{
  "model": "sound classifier",
  "n_mels": 40,
  "input": "log_mel",
  "spec_augment": true,
  "win_length": 400,
  "arch": "quartznet",
  "kernel_size": 17,
  "widths": [192, 192, 192],
  "label_smoothing": 0.1,
  "init": "torch_default",
  "optimizer": "adamw",
  "gradient_centralization": true,
  "steps": 4500,
  "batch_size": 512,
  "warmup_steps": 90
}
Rows from block 3 of a small sound classifier, named by matrix and row number. Rows with one number belong to one channel. Each number is 500 + 25 x the weight over its row's rms, rounded and kept within 0 to 999. All counts start at 0. Numbers have three digits each. After the name is the row's rms in percent of the matrix's.
After each channel's rows are labels from the 100 clips, of 14848, where the channel reaches its highest value: "strongest on" is what is common among them. Only what is clearly more common there than usual is listed. The data: read English sentences (LibriTTS-R). In brackets: how many of the 100.
# convs1: first pointwise conv (model.blocks.3.convs.1.weight, 192x192x1), inputs 0-95
# convs3: second pointwise conv (model.blocks.3.convs.3.weight, 192x192x1, transposed), outputs 0-95

convs1.100 099:497477497493498549514498483484499480527502513526507476494520507536520531502509496507471454501504537497480463467458468530489496515492492486539515537489470469468507480503457479555453452476529476513465513508560492531485478487510483507505518496525495460473510494531506487502498511505493455494
convs3.100 107:512498500442541525527463455520501496489550477470543513477486521520515474509509484471532523500504538501523466515496470453482519533487499482503471477474485489554484542511527473485514517502478472426519516529534463517488503499504505504449439516482495503488508510521528518520467490474524524484
strongest on: voice: female (84)

convs1.185 087:491512550504514516489513479495490488437506486501473523480508527490578513480554459529501511546471512509473489540483507485479472484509471477497496551451434498510506486468466535490499461515518503523529495507482514469488465433499479485490490532459494485521518482563483542499511492516498524493
convs3.185 085:502466495476484476467484509487490506473488514498499506473486459531482512523447463487472475493496524503490487474496503490509472516550535502515455532504535471522541525491502543521513487524499477474488487507527509522480511514468497494544474506453501487523538481496456515534494498497497484467
strongest on: voice: male (99)

convs1.167 102:500475498466500529553518466492538527475489494486501511504522552549545534506500524549533502547495491476510496500490486473521495503458485498497565469503508518566432517479518487508505514529490501505537510501494487502526511479490498436454521513490463504512460477471477508496515505534505502500
convs3.167 109:506533472497504502512488550540463542474467539500552517472542556501505526526470495463471511535503505476484450506489495524535513447511545485521455524533529503482488473522467492451498546477533493517492500516505508509500493535533504510497544530508508519467488498512464517506508504537515542494
strongest on: voice: female (89)

convs1.72 094:495507526497495543556516478499562489478507501493490488513512509478486511522433514479494489503482518479503454514482488491501487567500490470470505360515502508520444521486518539488494509526474519523512495533518549501496454514504481487537476482499498528526484498487527479494491519510468479479
convs3.72 094:480490520506493489482495529484502500516516484532477491442516500482479553512440506433501511514524503476493507516509535493483497458512491480509535528499570532526544499484481478513468562492539501518464468489528487470518487537486506482523496492497505483451501507480472517509511506495506483502
strongest on: voice: male (90)

convs1.178 096:469435486494478551538515522476550513517457507512515501470506516499468514511476520477533507492546527491498471475468533517527493538484502512498535428519528475504443500522514479539511499517491505497511509523472500503498537527454547458486495479484488508512466523455530460514502504463532486464
convs3.178 111:504498520480496521507507485482489505528531490504515534560482477507518479496549499518523512461508495573528519505483488497499508565472519524491488452465481467509490525511521490520475420492487501486522508469506504502486492480512494503494510479486492502519510511496524482546494466498484509516
strongest on: voice: male (91)

convs1.83 111:502486490497484477511548481472472516529494503476505490551492534543531499484485487493547516546523442566554536514498530505505496492495496483470480537495517474521524499534508512486503471494542522531561466467463529472458511500452501467522516513456547510515506516510530533481494507522500500515
convs3.83 119:504514482543460500498507471536500514545469499519498531515509511518511446510484530528494493505486463428440485496520537497475513501523449481484473527558515493501494512509523503479506491512504508477507502528440497483473495486500508504503506501515504483549473487505526496486495556519462498518
strongest on: voice: male (79)

convs1.5 087:514426510500481528517574512510539500520515500508504535475438528478485502478491510494543462489501514500517496505507508496488522509465504530523511481492505482443528483498483476527488508523571563496526483529471478511506517527493471480481494508503492509494508494474489499508489464550529483481
convs3.5 134:471461473488481446490488460464560495494526483453493471570457462518529485530521484501547463476462523493511501498517528494498463515468519528465523502490465487514552512487508501521552480496464497454494541484463500510489516476485510517463481507484503465504491510502527466532493494481482482519
strongest on: voice: male (89)

convs1.30 092:529516503486483461517473431509515497508508498408508425511508500510473539503498479516433501485527487457460492538483529498502456499521513445489522503508528484534427500477526481505509492480459501520476526521516482486492512523463472502491486502522509468488525529505502487500490510493481513492
convs3.30 102:505468504453487563515480521474488475547534446507530488527463474522485515483528474463570514490501522486539499514500556478480486518505518464507526476472474526564541541502517518511554469506445525432493527496496484470489491477484501513471510471492476520532461504507508481498494480496475491497
strongest on: voice: male (92)

convs1.155 113:502518551473468550503494516496538490489501450570513482525506480507513495470502509531527472494486506475524507526516501514494490490478466496509483487489528490555487489492519533534482498461483456477499520505526517525519429531496551540544485439488490459485457488523485482503482492456507476484
convs3.155 119:503538518485462506513505530541489531538432509514530505496549498489484473480475506510491510512511481469510458508492501508492538491504515487494488485542500498468443498519493506507469521509497489515491468509511539542472502544524515505521507499515498500555495517476495519473503559556511438481
strongest on: voice: male (98)

convs1.142 117:499520515477510514493493506498467486457510477552541490457520481490525520506526578517525435484499510500468544519525504539492485528491527483484474529540486452501507485522470481475529459499488537475504511489502510499513491500542589533526489472524503508477437499526526527521496512482511491496
convs3.142 131:506492515498507530498460501535492508503462537494499546468519551483472474474514531521518505516519474464471474517497486463460520527471440470503475495489510512515450534530503490485520511494487486512530516552470477502473494501528494496522492499552477498507489492505523507502484551491482499485
strongest on: voice: male (74)

convs1.102 097:511512481490497466471461474497503517491514496494509489519489474481502512476473494485524501494528500508520524494511526507527491492583454527478513491500535530485501503515510496459501500502468529496486509481471504417499445476508567523516536520477506507477495478483508507499506508431551488558
convs3.102 097:488519506532454493502507473454473510481538482504484494504436477482513467510508500471500499495500523484526539521497543476541526527503467502516520484453501451523521514519508475497542493499483543511476486462442492478490512450497531510498528502470506505490483518511511481531500495479478506519
strongest on: voice: female (82)

convs1.164 102:486502462522538477499494465511487522497503528493493516471493490479468537521479578488541513521541440442507507501499489491531486504485536570503508475527490504474529500509504476517482508525498538470498484555494476514493525479522516499492499558514510556500510539486515453524489490502518492492
convs3.164 117:485515435547498490481507467515489475490485494494527478458525507535551525551437457510445448490462521503489481481528481556503476485511561523509472543526548472464479501507479511515479492475516500520473494511544527498513519475489518504502525521485512533525522511539503475518473488497476450501
strongest on: voice: male (79)

convs1.122 085:479485531494487550496513543497493527450478480523496508496514549475516527504535489514511488504479523489483465510493494491487516535420499490476532508452427474476499532522506492519506492524501492505496527590521501531510519543463504483539486495500503495534473536482502488501487508545499508499
convs3.122 091:504474514494522510493522549536437519491495502509555540514516551505491498514521507467511493521498477520477500500470441513496497509524526488495495495524521537482488508499465505472442508480521466516519530568554490491515514546499512512503490494507504489501514525484510499498509537521504534487
strongest on: voice: female (95)

convs1.94 092:485495511462472529516541469497519515501519471545485506555503547475464484502475507526508506530485503502484455491528448508484503432486484495461527454501518472453536533487504448548501519515515472490540520505535475539502467514513481442482529500536480475489502491491499469492522503539529470462
convs3.94 094:513508497471567511537443525486461502501511500525519538480498525489483496514461506509511534544516509469471489503481491455525503479492488477485500493537532558526506515488511494458509514507513444499515491555534502512516495554500499532489493511515461468506496503509489527510492533538509505454
strongest on: voice: female (98)

convs1.77 090:477443511515489535508529521479558526522494508463495474492473530490496505509464507461492495485528504521556453489509468512472521517490513482503498433523474479473502505500532492480486519512513556514508507504485473511501555538474510448497508503544474495488490517452523454486497476560479487493
convs3.77 099:527539524499504538520503489516480543486497490523521519456497544489470520490474540511499511544558500518485519503495519479532544473528502459525503500534530490471455480532460509477486533491512487514507468504515530541520487529497495487505498499528500487477499477494482536454492505518534487477
strongest on: voice: male (73)

convs1.123 092:490558507509491505465466509526490465498493495470491445492527456476483516498519513505456503474478523467472551519467481514525504501524500470480499510474514507547471515476489501485517516486470413499491547494523533493518499481557488526497518445511440543466518498524486516507500499497492511526
convs3.123 099:541543544516496520511517563508452520518518531546490528474513533471481467475495541501481498507503454534487538509470452507532537498493460467478469484527497536483451485542469494482489505491526495531474508481513517478540504504527517512506495478539491479466505512496484509461534518502539514498
strongest on: voice: male (86)

convs1.117 096:489487491494494487503553491505502510517478519474513500525485454539508484488421467512507534546483486491531446538500480478494527478479494505442475450513561497480524514496560480547496488517514532508525559483524525510499533535476502421491504516525485527502525487517519483498521485546516482512
convs3.117 095:478456494497472508491484498477501503531510509514510515509467476485498500494414475470484493521533500485495533491486511485487482479527501478530472532549532524509523523526510517482524514520520463485471460544525521488469487524497517527519485509499458465549499511494491528478453542500506444453
strongest on: voice: male (89)

convs1.151 113:512510520537479534504507471530519501540446469522495498492504487488511550499402480490485497461497483503509483561474497486515518513502474477501487408507551477512493490492515505503484533495544501501517487516462518479490506502459566489494482487463450491548472505522555473523465506488511493489
convs3.151 101:516475495512504455504506485546516495477475506482518506553553517505528486510578485510479470479468524492468419484536520510502489513489484523477506502462439477474479467462481492507499463474491497464537523494456485511509529472506485494473494478516500504469469482508518518540523474505488551513
strongest on: voice: male (91)

convs1.56 102:493510497485485501486503501508489503481466496479553460499512536463530525527518503514486514465482473515455540545497515500461470502481513488474483490535504456508520516485493500483470518483511575540532536502454486452505509521457507511505504498459531466496549506535520499497504518491487494462
convs3.56 083:511513464521496458494528530453471511493515526486516474495456457503510514526503492539462492486476502489480519493465507526534500493561486560501502536475507515438551503499490505508482500511515516545478483470498516532511533523495504500489521499516495493511504478518499462535539502502497528521
strongest on: voice: male (80)

convs1.37 081:501488489521478489474519501515502451507513513419520494484497525484495472471532494543492450560475500515496526492495452475493520485476514531518463525476465467483541507496458487516501480498544523482500500495538487516525527496547449541487527521494492497450510498520454500498503508536531493520
convs3.37 088:511537477515457497512498514502495529503484533496492518505511481474484513486510484524446521496498499473520485497510524464519480487542512470514499518479453497479536481500489518499479558496481514494471487546481501530520485480514474501472517490529499468548477498491500521464489515525488458455
strongest on: voice: male (97)

convs1.43 108:465467505499490529474516529494499500506522492482508470511479473458501483479488503445514520500461504484509518442519469498473528477459520518498467458502506501542557525514501554534475471482527470508471500467535505520526480496453489522546509505504460479473475487517456534500492476471493459462
convs3.43 087:481548514472508503504473552541454482488467522533499520538544528499485446480530455494516493510500524478484492499489486489497497473478473435517478505492441473465498513517500480506485509515499549510516494513455507464477462445490496495485456478513519508468475495512544499517496488520480490510
strongest on: voice: male (84)

convs1.144 093:498448508517501501525559509500526496519504500496512508503447509500495524510481513491507473500479508494514467504539493492496544490466499532493508476524453478454515485470490479513472511493568569496511490510470503518520503515496450467513508507519487503475549499483481476501521483547533492476
convs3.144 133:511533507492524554506519503539444519504492523506523516448561540489485527501500505492450529509530483523514484504503481494516520525545500485534462483516527488489458485487482489482447518503538480552475462519542504524503481548496482486519506512494507503516502500492475514481505495542539496489
strongest on: voice: male (75)

convs1.80 100:488498486533471477484511471507531461510508487437522531530492500472475447490565499552486502486496458517496546544515476492469512476529484524489485541434513498498524516468464486536499524477509500498500512504551485452531504488496461493497517491482445510507512512479457517497522480509518513510
convs3.80 099:498460509469455518484512497504504460491501471494480535531527475502485517501493508537550516512537464498528513531513511512461491525504518497505532464480516536494496512492552507553521408501515486505531477466518495522489498497499501501513524490534496541525536493496539484487488521502503455495
strongest on: voice: male (89)

convs1.1 099:486494524518521531507545525470504509485489515473540507497486500477505504458470496511577520521535517496504478492509489480513511505448512511499519462514530483478499541519498489577484505465541467506517523453515527510486523529506511500490505509543538502444499464541483527482476482476497458442
convs3.1 083:487499510488498544505471478512543502543486486470487546483505492478481455510454512485532508498508477494496490502489472457470514492527491497506468512514487489527491537522500509466540505514513451492545474534518486506475505542507505512471429514529484472547524517529511524463489472487515434465
strongest on: voice: male (76)

convs1.91 094:475459517516486522508477481462531492504512499432531491495516512467493494498511509570516512517518469502514517503478478511474514495509484508458466485472459496481535505509482531481531527482493559474517485484524523504499520503506533506537479508524522482470542547511529497530513495542507489460
convs3.91 080:481458510536488519497511439486552523490511533490507541544469518507503454508515529496546503483503506542515475492497476492482498501487518483477506506483505476520492523491525479459558466521486497433543493442520539485499459472499502511496481513491497470472491479522539476514490469466478495457
strongest on: voice: male (75)

convs1.181 093:520523514518486459504499497461530453472520496498496491528514528455547514524511494530504478460457478459500499474502457505515490529488490501487522491521526546501474480493482547491517475500450477525471492485501508490490446480512462539463513504513520497522512497556500511491476462532466477496
convs3.181 094:494480473541435517493522479525504521454498522436478490555512503497535559516503532519456515515510477538498499484471531485504498469501521561531507525548479502526484443525483518470488494515516515509489491468494545494503470539516490485508494509503517479483501497498501484504507544509462481507
strongest on: voice: female (80)

convs1.154 077:522520474515471537504451466526557501532530516530488518503503493496453515521471513523419479530475490466536551492523492518504457497521519552482535461516514478526525501517472487463514496496411481506495550505501476502498497489549527471443520492514465540526484486527509520503536490459501461510
convs3.154 069:503474502489525474518514500505475529525507548473496496467512539486507477543499472427475507491488507526491513487512516514490473531530490527500442497489544484483473494458491478513497532523490507525511527471519464507508533535487483499540466521518499523548558510483497454535477512495508511489
strongest on: voice: male (95)

convs1.115 112:464529493482482533483516495515512538486441459480441492494512491485484497487521506496498454528504452476498479498497546493489513513470512488529459479503481515517502459507465539496495494509491561525461517483483514504474503513522507462536485468504488534484502501510565500487499508520508569497
convs3.115 108:498508526464528527500485483535525508481508486527440502460491524470449520500506524449511528518522527502544481511494484465497501459466465535505492497464513556501466531494472505516480493517517518529515496479496452457500509497475499466471491521509478505491524509464486497520513511474530464530
strongest on: voice: male (78)

convs1.110 100:484531516486507458497478486513500481480517509489550486504485472459502550523495470493473497481487496472435526529513472509496494466512497460491477524464501490566466532500497490501474479496518494513492504504533536499483512461492481532472543520501521484527467485537474514502524522507505500519
convs3.110 079:500480490482529480510502471537522527496521497479475538501525518493506448523473477497463487540487537454479452499550486492491500488532543527497509526570486438526501515543467538500518509504507437516548437483461471500527512536487536533517478481513494513477495492521459524492533486516522446496
strongest on: voice: male (90)

convs1.26 073:499478512517462498471479467493504470495524467465484497478463439474479503525532493496525502496475511496507540494473510522509523499474531508509520506484507517556468515497471507546523522482492464494469518516529527475507515484544478511520524466483480517425533504532488491472501518478520521460
convs3.26 067:486510519502490521504499508486493518511515541462534495490541577478479503492520508459474527522498528554539513526452482476512530533513572492489470490486495480498459511530489528460495469512486450533505473479512537509531467524501524487511477522521515508547549527489518538484513521488503523535
strongest on: voice: male (76)

convs1.55 125:511532511517483491510501452533533471524475502477491499501494489509531544506528522505527470486498476473508537509490527541514510486509585467483541504500541465557469531500500475510469491480481542492497524492473460457491505525471495523494491507494475442503471489497490516484463510512505525494
convs3.55 129:469495501490473480477498490511486477507501504492514505494538481504520572493493464559478422475473469506438484495578473493485489560521524524481477522484584477516499499475515501536432483497493496461457506544529531481450494500505496507517515519528489474543472497526505492527479503535477480543
strongest on: voice: female (93)