config.yaml
train_examples: 15625
targets: ["voice"]
stem: "single"
Rows from block 7 of a small sound classifier, named by matrix and row number. Rows with one number belong to one channel. Each number is 128 + 32 x the weight over its row's rms, rounded and kept within 0 to 255. All counts start at 0. Numbers have three digits each. After the name is the row's rms in percent of the matrix's.
After each channel's rows are labels from the 100 clips, of 14848, where the channel reaches its highest value: "strongest on" is what is common among them. Only what is clearly more common there than usual is listed. The data: read English sentences (LibriTTS-R).
# convs1: first pointwise conv (model.blocks.7.convs.1.weight, 192x192x1), inputs 96-191
# convs3: second pointwise conv (model.blocks.7.convs.3.weight, 192x192x1, transposed), outputs 96-191

convs1.78 086:078111157145098108077118106156172120107132166161133092143109103114137112100073123121128149155079085137096153114198136119174167144058129113143137157180110167135130118201096000123124192180135085128082110156132127137115125122131136128157095117105110105118123144152138093116169227173116141165
convs3.78 071:103152119108113107176134140083087198141102168142092145134106162114182112136125116107104123174135134110075134133162123113094185179139126128088121142112138093161082061129195164176091115113097106127157081028180137070098064173078078113095149103125085100101121122148067147121155165119136142123
strongest on: voice: female

convs1.93 101:109130107136159116119052088167102140137117143128120165104079151073097146094134049114175155114106146092092169139133179125130158151155124199118159067115133118114102137125143104191122163177130162166161130125087084121087102154126185142114126133171162103157105136141078163070150197147150134153
convs3.93 081:101132143079083129170148142101133128120089131095159121061144162122147095121140163107105144111136088134176133102175147125126104086157100095161130124178084123104121188130089119071132138136166090158158137052143128135102132078126164126064152154158130104125070131107138122122092158084100161183
strongest on: voice: male

convs1.155 104:169167135127149141139133179120077120117125119189131141146117150148144103096143155127188120082099088110095142132110092125058073098091127115089094149118133123138074122098187121113100150100148150168177111124122115127138160113134178118029129121142139103104126099103108114149098102068165148138
convs3.155 094:177152126120136047089073104091102156108096165078149178196129175135182123126150080148105092186085129094124119160137153184129146141141103141179131081163122102082135204120162134104130147095093113175145090043085128122169111100106092151152111139107090124132161095103142128151149108173100110148
strongest on: voice: female

convs1.106 112:171117164133089139189198121130104171137116076125153110134122111191151142069151161146100145175151092172165112143190111139072110127201132143093169139168152081116124127100107160104160120156154105126159076121096139134088138112140076131089089119127126168132115140123044084144093098133118135102
convs3.106 111:168168178169114110196155116134128137140151148199133177095087134154126138106095170119035086121162122165144136125118092108142169166108170145139127116122127132148139178100138107159175142127139079153136124122082140111159124046158112117137109095143143137144109143121127123131105137145154146177
strongest on: voice: male

convs1.25 114:139117093139150130157122152127028068140107098105071216152124164116090101140172166112150089104163114159136069127074194114138093143157076115118068167097115109142168156149109151180134162164124123136171148188112055121119095099124116128119181120125079178154097099130083129163097113159168122119
convs3.25 129:122152113151153147128145131208186124106171074121109068122091091129075142185148138109103169155147122119148123108065108078106087136098122138165184156088095164123151087166112111131157141146128151143053162170143091142077210109176140110179102112161120168161105177159172086138097152089152123130
strongest on: voice: female

convs1.68 072:115068125110170141090205093126148136076175151132120131079125085079114117119088132201137101166135159139114121148121071123109105153056124106131084095144117138142173044165053016155146135202130066133067111164113090124134134159144113127118177110152106100138089118166160110138133090184148088139
convs3.68 067:160135090141186118164159091192121104128135156112126101118160127151166190123096130152190145148167117097164139182121075164121119072143131103104130112158139168114157160121094094137158157143077091119113131160152106117124096055136138087170134093152193132102121114124151126144106115112135143197
strongest on: voice: female

convs1.149 116:138056179115102100190121088179116099101117086195162122129164128128145103151118147140137143158127174175131176167115077135144112098118156092099128197081099102108195066144163099154165096116135131170126166122063143138144120091126135075131089143085153159130154106132128111172089102082181088108
convs3.149 129:148096105096144150119135154146117150127102106067102112136142161126147155161142081123162142081089114120127148102158188164181081095116103158141134102155122098164121079111142174101099106170238152140147095167150156134105117127115161148105147142118103139084127099177105115143167141132140155173
strongest on: voice: male

convs1.12 104:175150099127071108148125114112198120136144147153192096162179106152147133087078084145102142140147130157181150114147150130135117154140133153069090107128137088103140143134075088137121122100075124185083124085097134095142161121147145113058111177155151089070082102140127123098098155152128147076
convs3.12 113:093124139091086071106096137092107079111075201090149202132163158109135105098133131153139153159138161113152097143169152174151159086170064105082092090178156103133088130080125141095097173156105127120183083195107179104142088144117082145118135126096100077127191092128095175110156091181120146100
strongest on: voice: female

convs1.92 128:106141119115050153134171146143117116115116158161161143146109132165138150094113062078133204097115095135161158113166107152156137177113100134114145122163145159120113154120162179079105128150095138113115115166103182117120131144106136162133066169135110147146109158124103172085098121087111135087
convs3.92 119:161114127102113137107033121088131129121105170070120118164164132106138110112127062131135113151119140092100080152164154155126135149157142130166120111156157085081088127109127128099072147112144118135146160174143163094133128164128103155189083129027115078117178112157143142149180094153086070114
strongest on: voice: male

convs1.126 086:103156165166124078204098120174161143110106153118092096140138104208206110121131157077146107115095127131120109195135146103087145108128086180103197101112147083128076207113109143099144148164187115065118114082178124091171165135161158144155142148128094100140146110106121088138146122117117165167
convs3.126 066:143133105175123114148135182154095135155127177069090121138118109091151179132061120133146098124148145062146100120152113160183115166119177185125142178154143098078168108060170161084155114142082153171109091254097094108096099137125137143150095141106136153172172116131102169148133128169170113135
strongest on: voice: female

convs1.172 113:087146125185118131104146157125213126107172127143164051130185092128145127122111152092112083079146092113124116118168167142146165106129163132087101111166116100193117106118131162093130077112089114069117070142156147129164111115114086113132152120173111054028023159119118158189141134087091179089
convs3.172 115:078086109076093122086169127116123131127085157186069162155121128104183142182128137136199168112115108182136135079199180174114136104139096117121118155149114121168125092146116125098086122179154163107180080067132144119123085193095181093116206117185161124065069095164143143088084126092119146107
strongest on: voice: female

convs1.113 082:100127141128141093134070092121169110110117149148131123138133115095161136128104117148095105174119140120122129138165173147125125104193138090142213109149097130124126070211078031110135098131137064109111133129151104130150095161108101156206173065158127100100100159153131144099155145213059122129
convs3.113 090:120134088154130100206179116176132114118137094138077135138098134163132115100074139124106165109159092136159168117107126106096106173118192166152139149107137167139176127128079115153145119157104138133101148147156122156129178132147179102159190109169167168163095146165195098084098149118167191132
strongest on: voice: female

convs1.111 131:077112136144096132166169155124200124076133133178198124180157097154167122077141163138126060137164036146109095132175124138169104124138145133116180144138141123128141137112101131117118125106105138079159094129117155083159127108130164152121165117135119132066062138069161111131100127084166143061
convs3.111 155:153100117047132174081136121156090140143086125044119092098182145110129071121166124134190185083084130085127151098160160158134092081163107116133136115143109138179150111079134120078126140126149146096149119155153157131091121128077152137133126120143123129081101104152103123119136119119166108124
strongest on: voice: female

convs1.70 110:129132124129095124155061126119195098130117163112176071153155102130155154127150062124109146148145156133109144142196157121128137105134109168127138098147126122149113133141081091123136135141106123151073097113138173121157158093097176117130112142140161063077064100123146098119128246147079107071
convs3.70 210:103104163085086094110096142093079147127085189108133160153164189124163109088143096112128091142124158105076105152181154178137171115168116106115070101179157091090104143084139120114114160099108087126173092164105171092184071125096080169137094124084103088115173072110080169143165066180100111135
strongest on: voice: female

convs1.127 106:142146108137118093153117132102179107140095191160133026126132095176118101161094110131093178186138136166177141148170133118127142110077150121106129163159139161184137143106113083166133169139101130146071084123133176118176149133118137156093129154145123127078075110150135076112132153148154090157
convs3.127 141:124132092157159176161154127172183104118175093167144071142102083126100178146093141135123140110139110177151129131092075072112088160093155121081196147084090159162156156169085107134161138110108142107069165107129058179094161113169150087129146123145134170137073161156176093148103156075168142143
strongest on: voice: female

convs1.13 084:090093128134089157120113105108189118122097145095120072097109116142181132113156122112109120152151212136153105142157103160131103125198137118125131065139096116148146075176131097144128088124147097140037133161147142103134152150093124062155150079085143125093079116144120180137150145136073126105
convs3.13 093:119105175102111152082134116101104140166102166102168121112172146095106158173150108129166107109103146128138086139169131157133093120153068071126136110131159105152115125134100113111136140130098129074137145064137115082092124111041112167082121109117076101122086084118091140165138087099128107089
strongest on: voice: female

convs1.41 100:114142113163130146140192085109094126115113131097137066086096172118134145159118169111138107103123127135113082175136135222128139102060137129117132152147121124176087111125122156131114102139147165112120120105133130129151094146116062130129134117094160181123187127131119168205107127181073174110
convs3.41 094:101132110094127137121080103173153098127113079081114123127118112147127105126132113136136147083058091101148154098084108134112067083109128177115153123139148146055169114100177138138124139095115161093103185074156081177091116147139151119135141109156150116164167140107123134117109125091085038198
strongest on: voice: male

convs1.98 066:114108119107067178088132101130192120117121129129111079096141141079185087109124119167078111133112059104162114122129101137169156123177118103099154066147075156118104120191095047153113079088097073137040101169133151141162118145102151098156137097122103125094020145111098089106085155218096116160
convs3.98 060:137152194131166166083105120136129181159146151100083119131106094133147093130162114089164101159127101160097074164136167140142096101158111098081100116123156136114153080122146143115107178173169158101069146100156127102150111157059098144099124071166081063099136088146065147126148103159135136115
strongest on: voice: female

convs1.177 092:193178089112099098100097135112091128141135173179151140112129147119114165120151140096092124130095101194137181103210078140147102129071115159099203123157176107177125108103129124150076119087127117140072110066173147086120096129069129185135107116139124194189066170099075111136150139130095170096
convs3.177 077:162129162123103127096052089093141156124125169071109113123120140097140009072174101127146121145056119040110164095163142123103136083112131118159110121145144134136160114074165165130118141094150129102112138056168156164140085145124108158098183122154113120133117143125090138074130133141102124148
strongest on: voice: female

convs1.123 095:091143139137095122123107143121106125129132122175186115148093114065142122046048136135100117187163126211182103153176103126231128162071095108123142054116126141152139122150116083144161152160164069080110117125123109140169172154180138127143138161178135130119134166115148140119148117167108165171
convs3.123 089:122096102137169122115157102144104154102121080174108111126079156077124154131116121107184183103132136217180107142118141119096101085099032090134150115158126168182155195154122130129153133122147152142153122093149080093139127106085135118121152148111102169107016139196179150144097102095147186085
strongest on: voice: female

convs1.139 096:100112113122096122156152116188172107099131113123170156144129081171133125151143166125176119157156152171136112146140162087104129124189170114131157110155138167133149144096083127103162138148092152123079142176134095155125166130174118172166147181132128093067070127149139093135108150166134124091
convs3.139 101:140145108112128124081091069106082057151097123085120150131101154092151176122144113148164184108154194091167143118168117149162111118113069104099096130118166160169145111081173129078112171160161093085140129211160099162172092119109105170189138121109130177123141112132084109107112071152156151090
strongest on: voice: female

convs1.76 089:062096079138090157097140115144156140088139127125130131116098102144118170156112152120070107151141143156105080130178114115211093100152178116163119142168121134125154095153145083111144082158143102160087128178124100113143116144092115125171130134119103161100142106113167163120107138168107105144
convs3.76 083:080116211115120152089096126114122125123155113096153136128150137106118161146180149134185136126081170075085096154099135144127115102158089070127105110129160099154124104147154148095124143104090097095131160160170158075088105118095084165115135132118097071148169123140068174155155173113132149090
strongest on: voice: female

convs1.136 128:200152155065131153158117094125070139101142109142105188153154135118071075110175151106161156076121164096104117093079098222079032192186108143158094160101128120160129138105104148144115120089154132151187117038142127133061128122110167088077129106146095124101057198122107142114109127159113126150
convs3.136 141:133145093146153155110158141185174072173190098138136060057103086102096163136135186129081148089191148146170162098091093104134092147085102142093142156087108162137175106147126095125097089151101168111073172127143070121098181146132127093140140104180160166168122162158137083088080155111145164085
strongest on: voice: female

convs1.1 074:094085123129161176097138135123089154089079123151114180105133110111093117142074158132156095100093163103105098151128085129145109091137101138116040103108103100106149097192058092112179136138131069135122122124122116165072134165139110129097135117112167070117107122174153175118070108202175164187
convs3.1 065:129148097103189128180138091140113106104112154157141140177101119171154141139112150173091097173122130175148120123105125146152086138130140114152094142141157152101124163104060094172186134171114109178133092159114148178149142157173137075112103182163155166090039151133112120177093135128063075156
strongest on: voice: female

convs1.24 091:114119094183100115108199154191131153051085104148166075136138111103088137156183117134130103106176124130182110148151078135083095091163164126132134171160107113123187087105197079172127110138111154105093136128150116147155104090169118117091111145118159104114145147133153116107145172147064136149
convs3.24 086:186118132136131148140116154133141109150128100075125127068125097069106171098148197100095168132147136023127201149129128175160143124086114101064116123131111095133144104076145113104142140108119164107076114205151118116122110111111144116163146137113117193113184180167118071090169092139163139105
strongest on: voice: male

convs1.39 099:181110122095087127150158149139115186133156110127108088149117142177118166141187101125093169166120093210155129209188154192096166118160109152082153143105156071156145156108112104096155114137108129139144062058127127168116149113128144185140174121107169161117096169119145109164136095126051086157
convs3.39 079:130148134207101145111116163109149127177155144112185149134132098129151181121074153123110126164196147136182120125111123100171172191115101102128116175086096168110144197155080139118149154178112136160143136172056079137150121122178108102107067137126140111087100155168114160113137125113131138196
strongest on: voice: male